config.yaml
encoder_arch: "convnext"
model: "contrastive audio-text model"
dataset: "short read English sentences (LibriTTS-R)"
train_examples: 26041
time_shift_ms: 100
n_mels: 64
hop_length: 160
input: "log_mel"
spec_augment: true
win_length: 512
tokenizer: "char"
vocab_size: 32
loss: "softmax"
embed_dim: 128
encoder_norm: "layernorm"
encoder_activation: "relu"
encoder_mlp_ratio: 4
encoder_layer_scale_init: 1.0
encoder_inner_norm: false
encoder_subsampling: 4
encoder_layers: 14
encoder_width: 160
encoder_kernel_size: 7
text_encoder_causal: true
text_encoder_width: 128
text_encoder_layers: 8
text_encoder_norm: "rmsnorm"
text_encoder_norm_position: "pre"
text_encoder_activation: "swiglu"
text_encoder_mlp_ratio: 3
text_encoder_head_dim: 64
text_encoder_fused_qkv: false
text_encoder_bias: "all"
text_encoder_qk_norm: false
text_encoder_parallel_block: false
text_encoder_dropout: 0.1
text_encoder_inner_norm: false
text_encoder_kv_group_size: 2
text_encoder_positions: "rope"
init: "orthogonal"
residual_init: "none"
optimizer: "soap"
beta2: 0.99
lr: 0.0035
beta1: 0.95
shampoo_beta: 0.99
eps: 1e-08
precondition_frequency: 32
max_precond_dim: 1536
one_sided: true
adamw_lr_other_params: 0.002
grad_clip: 0.5
magnitude_pruning: 0.5
steps: 13400
batch_size: 256
epochs: 131.7
lr_schedule: "linear"
final_lr_fraction: 0
warmup_steps: 1340
weight_decay: 0.05
adamw_weight_decay_other_params: 0
Rows from block 6 of the audio encoder of a small contrastive audio-text model, named by matrix and row number. Rows with one number belong to one neuron. Each number is 128 + 24 x the weight over its row's rms, rounded and kept within 0 to 255. All counts start at 0.
After each neuron's rows are labels from the 100 clips, of 14848, where the neuron reaches its highest value: "strongest on" is what is common among them. Only what is clearly more common there than usual is listed. The data: short read English sentences (LibriTTS-R).
# fc1: MLP up (encoder.blocks.6.mlp.fc1.weight, 640x160), inputs 0-79
# fc2: MLP down (encoder.blocks.6.mlp.fc2.weight, 160x640, transposed), outputs 0-79

fc1.601 [107 110 128 128 166 128 128  78 137 128 100 128 128 128 139  98  76 128  88 128 156 156 128 147  87 128  86 102 149 127 185 128 128 128 128 128 128 116 122 138 103 131 128 171 128 128 128 128 114 163 130 128  70 128 110 128 134 136 129 128 148  39 128 102 128 128 137 128 103 172 103 128 121  92 149 128 132 145 128  88]
fc2.601 [138 128 106 162 128  96 177 128 128 128  64  96 104 128 128 100 128 128 136 128 128 128 128 128 128 128 128 128  83  91 150 140 167  65 128 128 128 128  94 114 128 128 128 128 128 128 128 128 128 128 128 118 104 119 128  54 128 119  95 130 122 128 128 128 164 128 151 143 128 138 128 123 128  82  70 128 128 108 125 128]
strongest on: the word "the"

fc1.269 [180 128 156 157 150  95 145 128  91  93 128 128 128 139  85  58 128 128 128 128 128 100 128 166 128 120 128 118 128 131 128  84 158 147 113 128  91 128 156 152 128  93 169 102 157  89 128 128 128 128 123 126 121 128 100  49 158 128 115 154 119 136 103 128 128  96 126 128 108 109 133 128 103 128 172 153 128 127 136 128]
fc2.269 [128 167 128 120 128 128 161 135 128  76 128 128 138 128 135 128 102 128 128 122 128 208 110 128  54 128 116 128  75  73 141  76 161 128  93 128 128 165 128 168 128 128 128 128 128 116 182 128  97 128 128 128 162 128 128 128 140 128  87 140 128 128 128 128 128 128 122 120 156 128 128 128 128 128 139 131 128 148 114 128]
strongest on: the word "it"; the word "is"

fc1.368 [171 128  99 111 126 128 170 128 128 180 128 124 137 109 128  74 162 128 112 148 134 128 128 128  86  87 176 128 136  75 128 128 132 138 128  98  70 128 112 128 128 182  69 187 128 147 128 134 128 128 128 128 128 106 173 128 128  71 109 128 128 114  98 130 142 128 187  99 106  81 156 168 128 128 128  67 143 128 148 128]
fc2.368 [134 172 128 128 101 120 145 128 101 128 128 135 128 128 118  75 128 128 128 144  85 128 128 174 128 101 124 178 128 195 128 128 128 173 128 128 128 128 196 128 128 128 128 128 128 146 128 128 128 128 146 128 171 128 128  99 128 128 128 140 128 128 204 128 119  99  77 160 128 128 168  91 128 128 111 128 158 173 148 143]
strongest on: the word "the"

fc1.582 [128 128 128 128 128 128 114 128 157 119 152 117 151  96 128 128 109 141 128 128 178 158 128 128 128 128  96 128 155 120 128 102 106  86 128 128 184 128 128 133  91 128 117 128 126  97 141 128 128 128 128 128 134 128 174 112  96 128 109 128  98  56 128  27 128 157 128 128 116 128  99 128  98 128 159 128 128 164 128 128]
fc2.582 [128  98 110 128 142 128 128  93  54 128  98 128 128 128 166 120 128 114 128 128  64 128 128 128 128 128 168 128 128 162 114 128 128 128 128 104 172 173 128 131 128 128  76 122 107 137 146 168 128 128 128  74  79 153 148 152 203 128 138 174 128 123  74 160 128 171 144 159 163 128 128 128 150 128 129 128 128 128 128 106]
strongest on: the word "you"

fc1.527 [107 178 135 138 126 101 128 146  87 102  97 128 183 128 128 193 143 128 111 128 128  85 128 128  94 151  89 115 128 128  24 128 128 128 154 138 128 156 128 154 147  73 124 128 128 128 128 128  83 128 154  96 191 128 168 112 136 148 128  96 159 101 128 132  91 158 128 128 128 128 128 128 128 128  85 118 137 138 128 128]
fc2.527 [ 97 128 163 126 104  70 128 128 128  79 128 128 128 143 128 128 164 128 128 128 176 143 128  92 152 128 128 128 128 128 128 172 143 159 158 128 167 128 128 150 128 128 128 136  69 128 128 128 128 128 128 128 125 128 128  98 128  78 155 143 109 145 128 111 139 184 174 106 128 128 131 128 128 128 175 103 148 122 128 177]
strongest on: the word "yes"

fc1.508 [128 128 128  88 128 131 102 128 128  94 128 102  92 128 130 141 128 128  69 128 128 128  99 128  97 130 128 141 138 128 135 140 164 130 128  39 128 227 101 151 100 128 148 128 128 128 140 128 128 151  82 128 172 101  90 120 128  67 130 128  93 194  76  80 106 128 123 176 155 115 160 171 128 128 100 110 128 128 128  68]
fc2.508 [128 128 158 128  80 128 128  96 109 112 102 128 177 104 128 158 128 128  87 125 128  87 128 128 128 184 128 167  85 128 162 144 156 150 128  75 128 128 128  90 128 128 167 148 113 162 112 128 128 117 166 128  57 128 163  93 128 128  40 119 102 167 128 136 128 128 168 159 128 106 128 128 139 128 128 128 128 105 142  60]
strongest on: the word "you"; the word "him"

fc1.198 [135 151 149 139 147 128 177 104 128 173 128 122 106 128 149 128 128 102 128 128 112 128 109 123  91 109 128 106 128 128  50 119 114 128 176 154 128 128 128 143 128 133 124 128 128 128 149 215  90 116 143 128 173  97 107 128 128 148 110  84 145 105 111 194  86 146  99 169  90 189  99 104 102 146 133 128 128 169 119 110]
fc2.198 [165 127 128  69 128 128 128  83 128 102 128 128 157 128 186 128 181  93 113 128 128 136 123 151 123 128 128 128 128 128 122 128 128 128 128 170 151  75 101 128 177 128 148 128 128 128  95 128  90 128 111 128 128 117 128 128 128 128 169 128 128 128 168  49 128 128 139  95 131  82 128 128 128 128 128 134 128  86 128 128]
strongest on: the word "yes"; the word "you"

fc1.270 [128 128  85 128 116 165  87 128 121 128 121  87 109 128  94 128 142 128 124 128 128 165  90 128 110 128 172 154  87  56 128 128 128 128 128 128  95 141 128 158 104 114  87 128 162 128  83 128 167  88  85 165 145  98 150 161 128 128  99 153 159 141 126 124 104 128 128 128 149 128 128 111  97 128 128 128 128 128 128  85]
fc2.270 [128 128 128 128 104 128 149 111 128 128 128 145 153 128 158 128 128 128  89 128 128  88  83  71 102  93 128 128 124 128 128 126 128 128 128 128 163 128 128  66 128 108 149 122 128 151 128 182 128  91 158 128 173 146 128  78 128 128 124 128 128 163 154 128 184 128 128 117 161 128 120 128 128 128 128 128  97 128  55 128]
strongest on: the word "you"; the word "do"

fc1.168 [120 128 128 107 128 128 128 162 173 122 178 128 102 128  75 128  92 128 163 110 128  87 142  76 128 128 143 125  98 128 128 128 128 128 128  13 128 128 100 128 128 133 128 128  99 140 148 118 115  79  81 128 128 128 166 116 142 128  92  86 176  63 109 152 128 128 128 128 128 128 128 160 128 128 124 107 128 128 130 128]
fc2.168 [128 183 100 179 111 139 133 154  47 118 128 128 128 128 128 128 105 128  92 157 128 128 128 128 128 128 123 128 128 150 119 128 128  79 116 124 114 138 140 128 128 128  98 128 159 128 128  72 128 150 165 114  75 128 128 128 128 128 128 128 128  99 128 128 128 195 128 128 111 211 160 105 156 101 128 128 133 186 152  88]
strongest on: the word "it"

fc1.28 [181 128 128 128 140 161 106 137 111  78 128  74 156 128 128 128 112 119 105 125 150 157 128 170 128 124 160 128 128  87  82 128 155 128  76 128 139 164 155 128 128 128 128 128 128 146 153 128 128 128 147 178 128 128 128 102 197 128 128 106 112 128 128  90 128 123 128 159 128  86 128  82 128 128 128  96 128 128 128 128]
fc2.28 [128 128 128 128 128 128 128 128 103 128  97 128 179 128 128 157 128 128 106 128 126  93  83 128 129 105 128 136  99 150 109 101  90 128  99 136 152 128 128 128 128 128 121 128 128 128 112 123 128 106 128 162  73 128 101 128  88 128 108  98 128 128 128 163 128  52 147 113  64 151 128 128 155 126 128  83 128 128 186  88]
strongest on: the word "you"

fc1.614 [131 128  95 159 128 125 128 128  90 128 154  94 128 128 145 177 128 128 128  83 116 127 128 128 128 126 128 138 128 128 102 128 128 148 128 182  91 160 128 128 128  86 128 182 132 128 128 128 151 152  28 137 128 128 128 128 128 128 134 128 128 144 155  91  99 147 179 156 156 116  89 128 123  91 149 128 128  93 128 109]
fc2.614 [128 120 191 128 139  99 128 128 128 143 167 159  87 112 128  96 142 114 149 128 151 165 128 109 128  70 128 119 128 128 111  93  83 128 128 170 128 148 128 128  79 119 146 128  80 153 128 128 128  97 111  91 157 107 160 128 171 128 153 128 128 128 146 128 151 115 104 128 128 128 128 107 155 128 128 169 161 128 139 128]
strongest on: the word "you"

fc1.402 [128 128 100  92 128 145 135  84 127 115 128 128 128 128  76 160 184 128  90 128  86 128  82 128 128 128  91 128 128 134 128  89 145 135 128 128  77 128 136 128 128 128 179 128 152 139 128 128 157 128 128 103 128 128 128 103 150  93 103 105  89 175 101 128 128 169 128 180 128 128 128 128 114 117 128 128 160 128 149 128]
fc2.402 [128 128  98 100 147 128 128 128 138  61 128 129 128  79 177 158 111 128 128 140 128 175 141 177 128 128  92 155 128 128 128 128 138 148 128 128  93 128 156 128 117 128 128 128 133 128 128 128  42 128 128 148  49 128 128  80 128 120  73 117 128 114 128 144 128 123 165 128 128  87 113 128 166 128 113 120 128 151 128  71]
strongest on: the word "you"; the word "what"; the word "do"

fc1.484 [119 128 128 164 128 128 119 128 128 128  83 120  89 128 128 128 128 128 128 128  73 105 128 128  74 128 128 143 128 124 111 110 128  90 128 128 128 128 128 167  75  91 108 122  95 130 149 153 101 108 128 128 128  99  82 123 128 128 128  86 128  96 128 181  69 128 128 128  67 128 149 164 108 128 128 128 117 176  72 141]
fc2.484 [180 128 105 176 128 117 128 128 128 127 116 178 128 128 128 160 130 140 128  96 128 133 128 128 164 117 128 128 128 184 128  90 202 128 128 128 128 128 100 128 153 128 128 137 128 128 128 164 120 149 128 128 117 128 128 169 145 128 128 153 128 106  60  64 128 106 128 128 173  77 128 128 128 105 152 182  96 128 128 128]
strongest on: the word "you"

fc1.553 [204  96 128 128 109 140 138 164 128  98 128 128 124 128 151  80 146  86 128 128 128 157 109 154 128 162 128 127 128 168 128 128  97 128 128 102  66 113 128 128 128 163 128 128 128 104 128 128 128 128 140 106 193 128 128 128 155 128 159 128 128 128 128 128 159 103 127 102 134  59 177 156 152 128 128 118 128 128  81 128]
fc2.553 [128 176 128 152  86 111 128 128 122 128 128 128 173 104 128 106  96 128 161 128 128 128 148 181 128 128 128 128 128 199  91 128 128 128 116 144 128 119 108  83 128 136 117 128 100 112 128 128 119  79 128 100 128 128 146 128 128 128 110 116 189 128 176 128 128 113 122 128 128 120 174 173 128 128 110 128  93 151 128 128]
strongest on: the word "the"

fc1.31 [128  90 118 153 128 185 133 159 128 128 146 128 128 128 128 128 109 128 128 128 128 132 128 128 128 128 128 128 128 167  69 128 128 128 128 128 128 128 152  69 158 150 128 128 128  70 113 128 128  94 128 106  94 128 128 126 179  97 111 128 128 128 128 104 128 131 128 128 128 167 149 128 128 128 128 140 128 108 128 128]
fc2.31 [123 128 151 128  98 167 152 128 128 128 128  93 149 185 189 128  86 151 155 156 128 128  76 128 162 128 128 149 128 132 128 128 128 101 141 164 130 109 128 154 128  68 128 128  92 112 128 128  97 144 128 104 128 117 128 128  88 128 175 128 128 104 128 171 128 128 128 128 128 128  99 128 142 128 128 128 128 128 128 128]
strongest on: the word "the"; the word "be"

fc1.228 [ 99 128 128 128 128 128 128 113 100 128 128 180 171 165 120 128 114 128  96 138 135  88 156 128 128 128 103 157 128 100 104 100 128 128 140  56 146 108 128  78 102 128 128 108 145 133  97  84 147 136 160 166 128 122 101 128 151 157 107 114 151 128 128 128 128 125  76 128 170 144 113 102  92 128 112 140 128 186 128 128]
fc2.228 [128 128 157 174 128 172 153 117 128 128 182 128 128 128 174 100 128 146 128 128 128 128 128 114 128 117 132 128 169 159 128 154 128 128  89 173 148 137 121 128 107 128 145 113 128 128 128  79 150 156 128 112 128 167 100  86 126  98 139  89 128 110 128 137 115 113 128 116 102 172 128 128 128 128 128 128 115  94 128 132]
strongest on: the word "the"