Weights of a small contrastive audio-text model: log mel input.
Rows from block 8 of the audio encoder of a small contrastive audio-text model, named by matrix and row number. Rows with one number belong to one neuron. Each number is 50 + 12 x the weight over its row's rms, rounded and kept within 0 to 99. All counts start at 0. After the name is the row's rms in percent of the matrix's.
Before each neuron's rows are labels from the 100 clips, of 14848, where the neuron reaches its highest value: "top examples" is what is common among them. Only what is clearly more common there than usual is listed. The data: short read English sentences (LibriTTS-R). In brackets: how many of the 100.
# fc1: MLP up (encoder.blocks.8.mlp.fc1.weight, 640x160), inputs 0-79
# fc2: MLP down (encoder.blocks.8.mlp.fc2.weight, 160x640, transposed), outputs 0-79

top examples: the word "i" (41)
fc1.498 098:50 50 17 50 77 50 30 53 41 61 36 50 62 50 50 50 50 68 75 50 39 50 75 47 45 34 50 50 50 71 50 61 50 34 50 50 64 39 53 29 50 60 50 50 50 50 59 50 50 50 49 50 54 50 66 41 50 50 50 50 72 67 50 31 50 50 50 50 66 66 50 55 50 34 53 50 50 50 78 69
fc2.498 093:50 50 50 17 52 50 50 38 42 50 60 50 50 50 50 68 45 50 50 82 33 50 50 83 50 44 50 50 50 50 50 50 22 28 50 50 50 34 50 50 50 50 25 19 38 72 50 50 50 74 50 50 34 50 50 57 31 31 49 50 50 50 58 50 50 47 38 50 50 50 50 50 50 51 42 50 80 50 62 47

top examples: the word "me" (42)
fc1.23 111:50 50 52 60 50 50 50 50 50 64 50 73 50 69 50 50 50 41 61 50 50 60 50 43 66 60 50 50 72 50 62 50 50 22 50 50 50 43 66 29 50 58 65 73 76 50 36 50 50 71 54 50 50 72 25 35 50 72 38 50 50 50 35 25 40 20 50 38 50 50 50 50 50 50 64 50 50 50 50 50
fc2.23 107:21 58 50 50 57 50 50 50 50 50 50 50 69 28 56 24 50 50 50 50 50 50 65 69 50 50 50 50 50 35 42 84 30 30 47 50 50 50 50 27 50 45 50 50 50 50 50 69 30 28 41 50 65 50 50 50 49 24 50 35 68 50 50 50 50 72 53 79 50 50 71 50 58 50 50 54 33 34 63 50

top examples: the word "me" (41)
fc1.315 078:50 25 65 50 35 50 65 50 42 20 36 50 50 56 44 30 28 50 50 43 50 50 67 50 50 50 57 50 50 68 40 50 41 50 50 49 50 81 50 29 50 37 50 50 79 42 39 80 72 50 37 34 50 50 50 39 50 30 44 55 50 36 30 31 50 50 50 50 41 50 27 52 50 72 40 67 35 50 50 60
fc2.315 093:30 61 57 50 50 49 34 50 33 67 50 50 35 33 50 50 76 41 51 50 50 36 79 50 63 50 61 50 70 50 42 50 39 32 50 50 26 71 50 50 50 40 45 43 50 50 50 50 37 42 61 33 45 54 64 73 50 57 29 61 65 50 50 62 50 50 57 79 50 50 64 40 82 50 50 50 50 64 50 50

top examples: the word "me" (47)
fc1.626 090:77 73 78 50 41 30 55 50 68 50 50 50 50 50 50 90 50 50 50 50 47 50 50 50 50 50 50 50 50 50 69 36 53 70 50 50 50 47 55 50 43 58 52 35 27 50 50 36 50 50 40 50 50 50 50 50 35 50 50 50 72 53 50 50 38 54 47 33 50 50 27 50 30 40 45 50 50 50 50 50
fc2.626 098:50 50 50 50 33 35 36 50 50 30 39 64 50 50 53 28 50 67 81 50 50 50 68 70 68 50 53 50 58 50 40 59 50 36 50 50 46 50 76 39 67 50 50 18 51 57 35 60 50 50 50 50 50 57 66 22 50 50 50 66 50 50 74 57 50 37 50 75 44 50 61 30 58 50 50 58 46 60 81 72

top examples: the word "you" (53); the word "i" (40)
fc1.491 117:50 50 62 50 50 50 50 52 49 50 50 25 50 72 50 72 61 50 50 50 50 65 50 61 19 47 50 26 50 50 32 50 50 31 50 50 50 37 75 40 34 50 50 50 47 50 59 50 53 31 50 50 30 77 50 50 66 50 50 44 50 37 22 55 50 85 42 50 50 50 66 19 50 61 50 50 50 23 48 31
fc2.491 113:50 67 50 31 19 50 65 51 50 41 40 28 61 27 64 46 62 50 56 50 47 50 44 58 50 24 50 61 50 61 50 50 30 67 59 71 50 36 47 50 54 31 50 58 50 50 50 61 50 22 50 50 68 74 26 22 50 50 60 75 41 50 56 50 50 50 62 69 50 63 50 63 50 73 50 63 24 50 84 39

top examples: the word "replied" (62)
fc1.65 080:50 50 50 50 43 58 50 38 56 47 46 50 46 50 50 73 10 50 50 50 50 55 50 50 50 50 66 76 43 50 50 41 28 50 29 36 31 54 50 43 40 50 70 80 77 50 50 50 50 50 50 50 19 50 50 48 61 31 50 33 26 50 50 72 79 50 64 60 43 43 39 50 50 50 60 58 69 50 50 50
fc2.65 094:50 50 50 50 34 25 70 75 50 60 50 32 50 74 50 31 62 50 36 50 59 50 50 50 37 50 50 81 50 50 28 50 50 66 55 50 73 43 50 27 50 50 50 50 50 69 50 40 50 50 53 50 50 50 53 34 25 39 50 50 56 32 50 24 73 53 27 50 50 53 50 50 50 38 50 64 50 50 50 50

top examples: the word "i" (54)
fc1.511 092:50 50 44 33 50 90 50 50 37 37 33 46 50 50 63 62 50 37 27 50 40 33 62 62 50 50 50 50 50 51 50 50 31 31 38 44 72 51 62 50 35 50 50 50 50 50 50 50 50 45 50 47 39 50 50 50 50 50 50 20 50 85 50 54 36 50 50 50 50 68 26 50 50 28 63 25 72 50 55 50
fc2.511 106:50 50 62 50 44 50 50 86 50 43 50 50 50 58 31 50 50 50 40 50 50 29 66 50 32 31 50 50 50 50 37 50 50 60 57 50 50 69 37 61 50 61 50 29 50 50 39 39 46 20 50 57 34 46 50 37 50 59 38 50 50 50 50 50 50 50 50 50 50 50 60 50 11 50 29 71 72 50 38 50

top examples: the word "you" (42)
fc1.400 073:50 68 56 50 50 79 50 50 50 50 50 41 50 89 50 50 50 50 50 22 40 50 50 50 61 50 08 50 37 50 38 50 31 39 50 50 50 34 50 50 34 50 50 57 50 50 40 50 30 50 74 50 52 33 50 74 12 50 57 50 50 69 50 60 50 50 50 50 50 50 50 50 67 50 42 50 50 50 67 50
fc2.400 089:54 50 50 25 50 43 50 50 50 28 69 50 68 50 50 50 50 50 44 52 50 50 50 53 50 50 13 77 50 50 53 35 35 50 50 50 46 50 48 50 34 41 50 37 34 40 60 64 15 50 63 38 12 50 77 72 82 50 50 31 53 50 41 50 50 50 50 50 50 50 69 31 50 50 50 68 75 63 66 50

top examples: the word "said" (28)
fc1.286 105:51 35 67 50 50 39 29 50 26 50 50 31 42 50 50 35 36 50 73 50 22 59 58 50 49 50 30 71 25 29 50 34 65 50 50 50 50 52 63 23 32 54 50 50 50 65 48 50 40 27 50 84 56 38 48 67 33 50 50 51 17 50 50 50 16 50 58 50 50 57 24 39 53 50 50 50 50 50 50 50
fc2.286 098:59 50 50 50 66 50 36 77 50 50 50 50 22 37 50 44 56 50 57 42 40 30 72 67 76 34 50 67 50 50 68 50 50 42 50 58 50 50 50 37 50 50 50 37 19 50 50 59 39 36 56 50 50 50 66 50 50 39 50 77 50 50 70 60 32 50 50 78 50 40 50 50 70 50 50 50 51 71 43 67

top examples: the word "you" (44)
fc1.89 092:56 22 43 50 50 50 69 50 60 50 50 50 50 54 50 50 40 50 50 51 32 50 21 50 35 59 31 50 31 70 50 50 50 50 54 50 50 50 50 58 50 33 50 50 50 50 50 48 50 35 50 50 31 57 42 70 50 57 50 50 50 50 50 50 53 50 25 68 36 50 45 50 39 50 58 62 50 50 61 17
fc2.89 117:50 64 50 49 67 31 40 33 50 50 50 50 67 53 50 50 50 34 34 40 50 65 64 53 82 28 50 59 50 50 33 39 50 50 66 50 68 50 50 26 69 36 32 50 47 50 50 50 45 75 50 36 50 29 50 47 50 50 50 56 59 50 50 38 68 50 50 50 65 17 30 50 50 50 60 57 79 57 43 55

top examples: the word "replied" (28)
fc1.464 112:62 22 50 50 47 44 57 50 67 50 50 61 50 50 50 50 24 50 37 58 50 49 50 50 55 50 37 69 65 40 29 50 64 50 36 30 50 50 50 50 71 60 70 33 81 50 50 50 56 50 26 50 33 41 50 23 61 50 50 50 27 26 30 83 50 54 50 50 61 75 50 50 50 50 49 71 50 50 66 39
fc2.464 100:50 50 25 40 63 24 65 50 49 50 74 50 50 50 73 68 61 32 50 41 50 39 50 63 60 37 54 50 43 50 58 50 47 50 50 76 69 50 70 50 60 50 50 50 50 50 50 79 50 50 50 23 52 46 55 49 12 14 50 65 50 50 66 50 50 38 37 50 29 68 63 50 50 50 50 50 27 64 50 67

top examples: the word "you" (53); the word "he" (28)
fc1.394 118:50 50 57 50 50 71 50 70 50 50 50 61 50 50 50 50 65 50 50 44 28 09 50 50 43 50 57 63 53 60 74 64 50 51 32 57 55 50 50 50 43 50 39 41 49 62 51 50 50 48 57 68 37 50 50 18 59 50 50 34 61 39 73 18 68 50 34 19 32 50 63 50 30 64 50 47 50 24 29 50
fc2.394 112:50 39 69 47 30 40 76 62 50 50 36 43 50 50 50 39 65 35 50 50 50 55 50 50 50 12 58 43 37 40 50 50 15 50 50 64 50 50 60 39 50 24 50 40 50 50 60 50 53 24 50 56 50 65 21 50 66 42 63 58 50 61 73 70 50 44 47 64 59 50 50 50 50 77 47 88 50 50 50 34

top examples: the word "said" (35)
fc1.367 100:83 70 33 59 50 65 61 50 55 50 36 66 50 50 50 50 50 58 39 50 26 50 22 60 50 59 65 50 50 45 59 50 50 53 50 25 50 63 50 50 50 74 50 50 73 50 38 50 50 57 50 50 58 50 71 50 72 50 42 50 50 50 50 50 50 50 50 32 32 30 50 47 32 38 42 50 50 60 33 50
fc2.367 117:50 50 57 50 50 50 69 36 40 44 64 50 54 67 45 62 50 76 50 59 50 50 51 50 41 33 26 58 50 50 47 62 33 49 58 50 50 50 38 50 39 44 20 53 50 50 49 50 50 66 50 60 63 50 50 50 44 50 58 50 50 73 60 50 50 50 50 50 50 50 50 43 50 63 45 50 67 56 34 55

top examples: the word "me" (62)
fc1.391 109:50 50 50 50 50 74 50 50 50 78 50 50 33 50 50 50 51 50 50 34 50 28 50 50 50 50 50 50 35 50 75 54 40 50 50 32 37 50 50 50 26 17 60 35 66 50 52 50 50 50 68 50 50 43 50 59 50 69 50 54 50 63 24 50 50 35 43 34 65 66 12 50 50 50 50 50 50 64 50 34
fc2.391 123:50 50 33 50 38 50 36 50 33 50 21 50 42 30 63 17 28 65 50 50 50 27 63 78 50 45 53 60 50 33 41 50 50 55 50 55 39 50 73 50 40 50 64 11 65 81 62 50 38 30 34 50 50 50 30 50 61 29 50 76 67 34 50 50 26 50 65 50 50 64 47 50 56 61 50 59 07 50 50 50

top examples: the word "me" (30)
fc1.458 088:50 57 44 50 64 50 50 50 50 50 35 32 48 50 39 70 34 56 55 52 99 50 56 50 50 50 29 50 35 50 15 50 50 93 50 50 50 50 57 50 50 50 50 50 50 50 32 50 46 50 78 13 50 50 50 50 38 46 50 29 50 70 12 50 35 39 50 50 50 49 50 50 52 50 46 50 25 33 30 50
fc2.458 090:50 50 31 53 50 50 50 50 67 50 41 50 34 50 50 50 50 50 50 50 50 82 50 50 22 36 50 35 73 65 50 57 19 25 50 70 62 50 72 50 50 50 57 50 35 17 21 50 50 50 50 50 34 50 50 74 50 50 50 50 50 78 50 50 54 50 65 58 38 64 50 50 63 76 45 46 53 50 50 68

top examples: the word "i" (54)
fc1.524 093:47 36 50 50 63 47 57 50 49 50 61 50 50 50 40 75 50 43 50 65 50 61 67 42 50 35 58 50 50 39 50 81 31 55 46 42 50 50 50 55 48 50 50 41 58 78 62 64 63 36 50 41 50 50 50 39 62 49 50 50 50 42 50 28 52 50 16 50 50 50 50 57 50 45 68 50 50 55 50 37
fc2.524 097:36 37 36 50 50 50 50 61 30 50 50 49 70 50 33 50 50 50 43 76 50 50 44 71 50 31 50 50 64 50 39 68 50 53 66 50 39 60 50 49 80 41 50 50 50 50 37 50 50 69 65 50 33 50 50 42 50 50 50 50 61 50 50 50 50 50 62 67 73 50 50 50 70 68 20 86 56 50 50 50

top examples: the word "i" (89)
fc1.399 094:41 29 67 50 44 50 50 68 50 58 48 50 50 50 24 66 67 38 50 69 77 50 66 61 58 43 65 50 50 34 50 65 40 50 31 29 50 50 50 60 67 39 54 50 63 67 50 50 50 29 50 50 50 50 40 50 38 60 62 50 50 50 33 50 38 64 24 53 50 35 63 74 69 35 50 62 50 50 50 50
fc2.399 100:10 34 37 50 75 50 71 61 50 64 50 68 63 50 50 50 50 50 42 76 50 56 50 50 50 33 58 50 50 50 50 59 53 75 56 56 42 70 50 50 75 42 55 73 71 63 50 50 50 78 50 50 50 50 50 46 50 50 50 30 60 50 50 38 49 50 50 50 21 50 50 50 64 65 28 53 54 50 50 50

top examples: the word "replied" (27); the word "for" (26)
fc1.328 098:50 40 67 54 44 50 29 63 50 50 58 50 50 50 50 78 38 25 52 50 43 50 50 51 54 48 32 50 50 36 50 50 50 38 50 50 50 39 75 61 50 50 50 50 54 74 19 50 50 50 50 57 24 36 71 70 50 50 39 50 50 53 72 50 68 50 72 49 47 33 50 45 46 50 55 50 50 65 50 50
fc2.328 091:55 50 50 50 69 50 50 50 66 76 80 50 50 40 50 50 50 50 50 55 50 50 50 57 50 28 22 20 50 50 50 39 39 61 50 50 65 50 78 50 55 30 50 50 50 32 20 50 41 57 50 47 72 66 31 50 50 50 46 63 50 50 41 50 50 50 50 50 50 42 31 53 38 19 50 50 50 50 50 50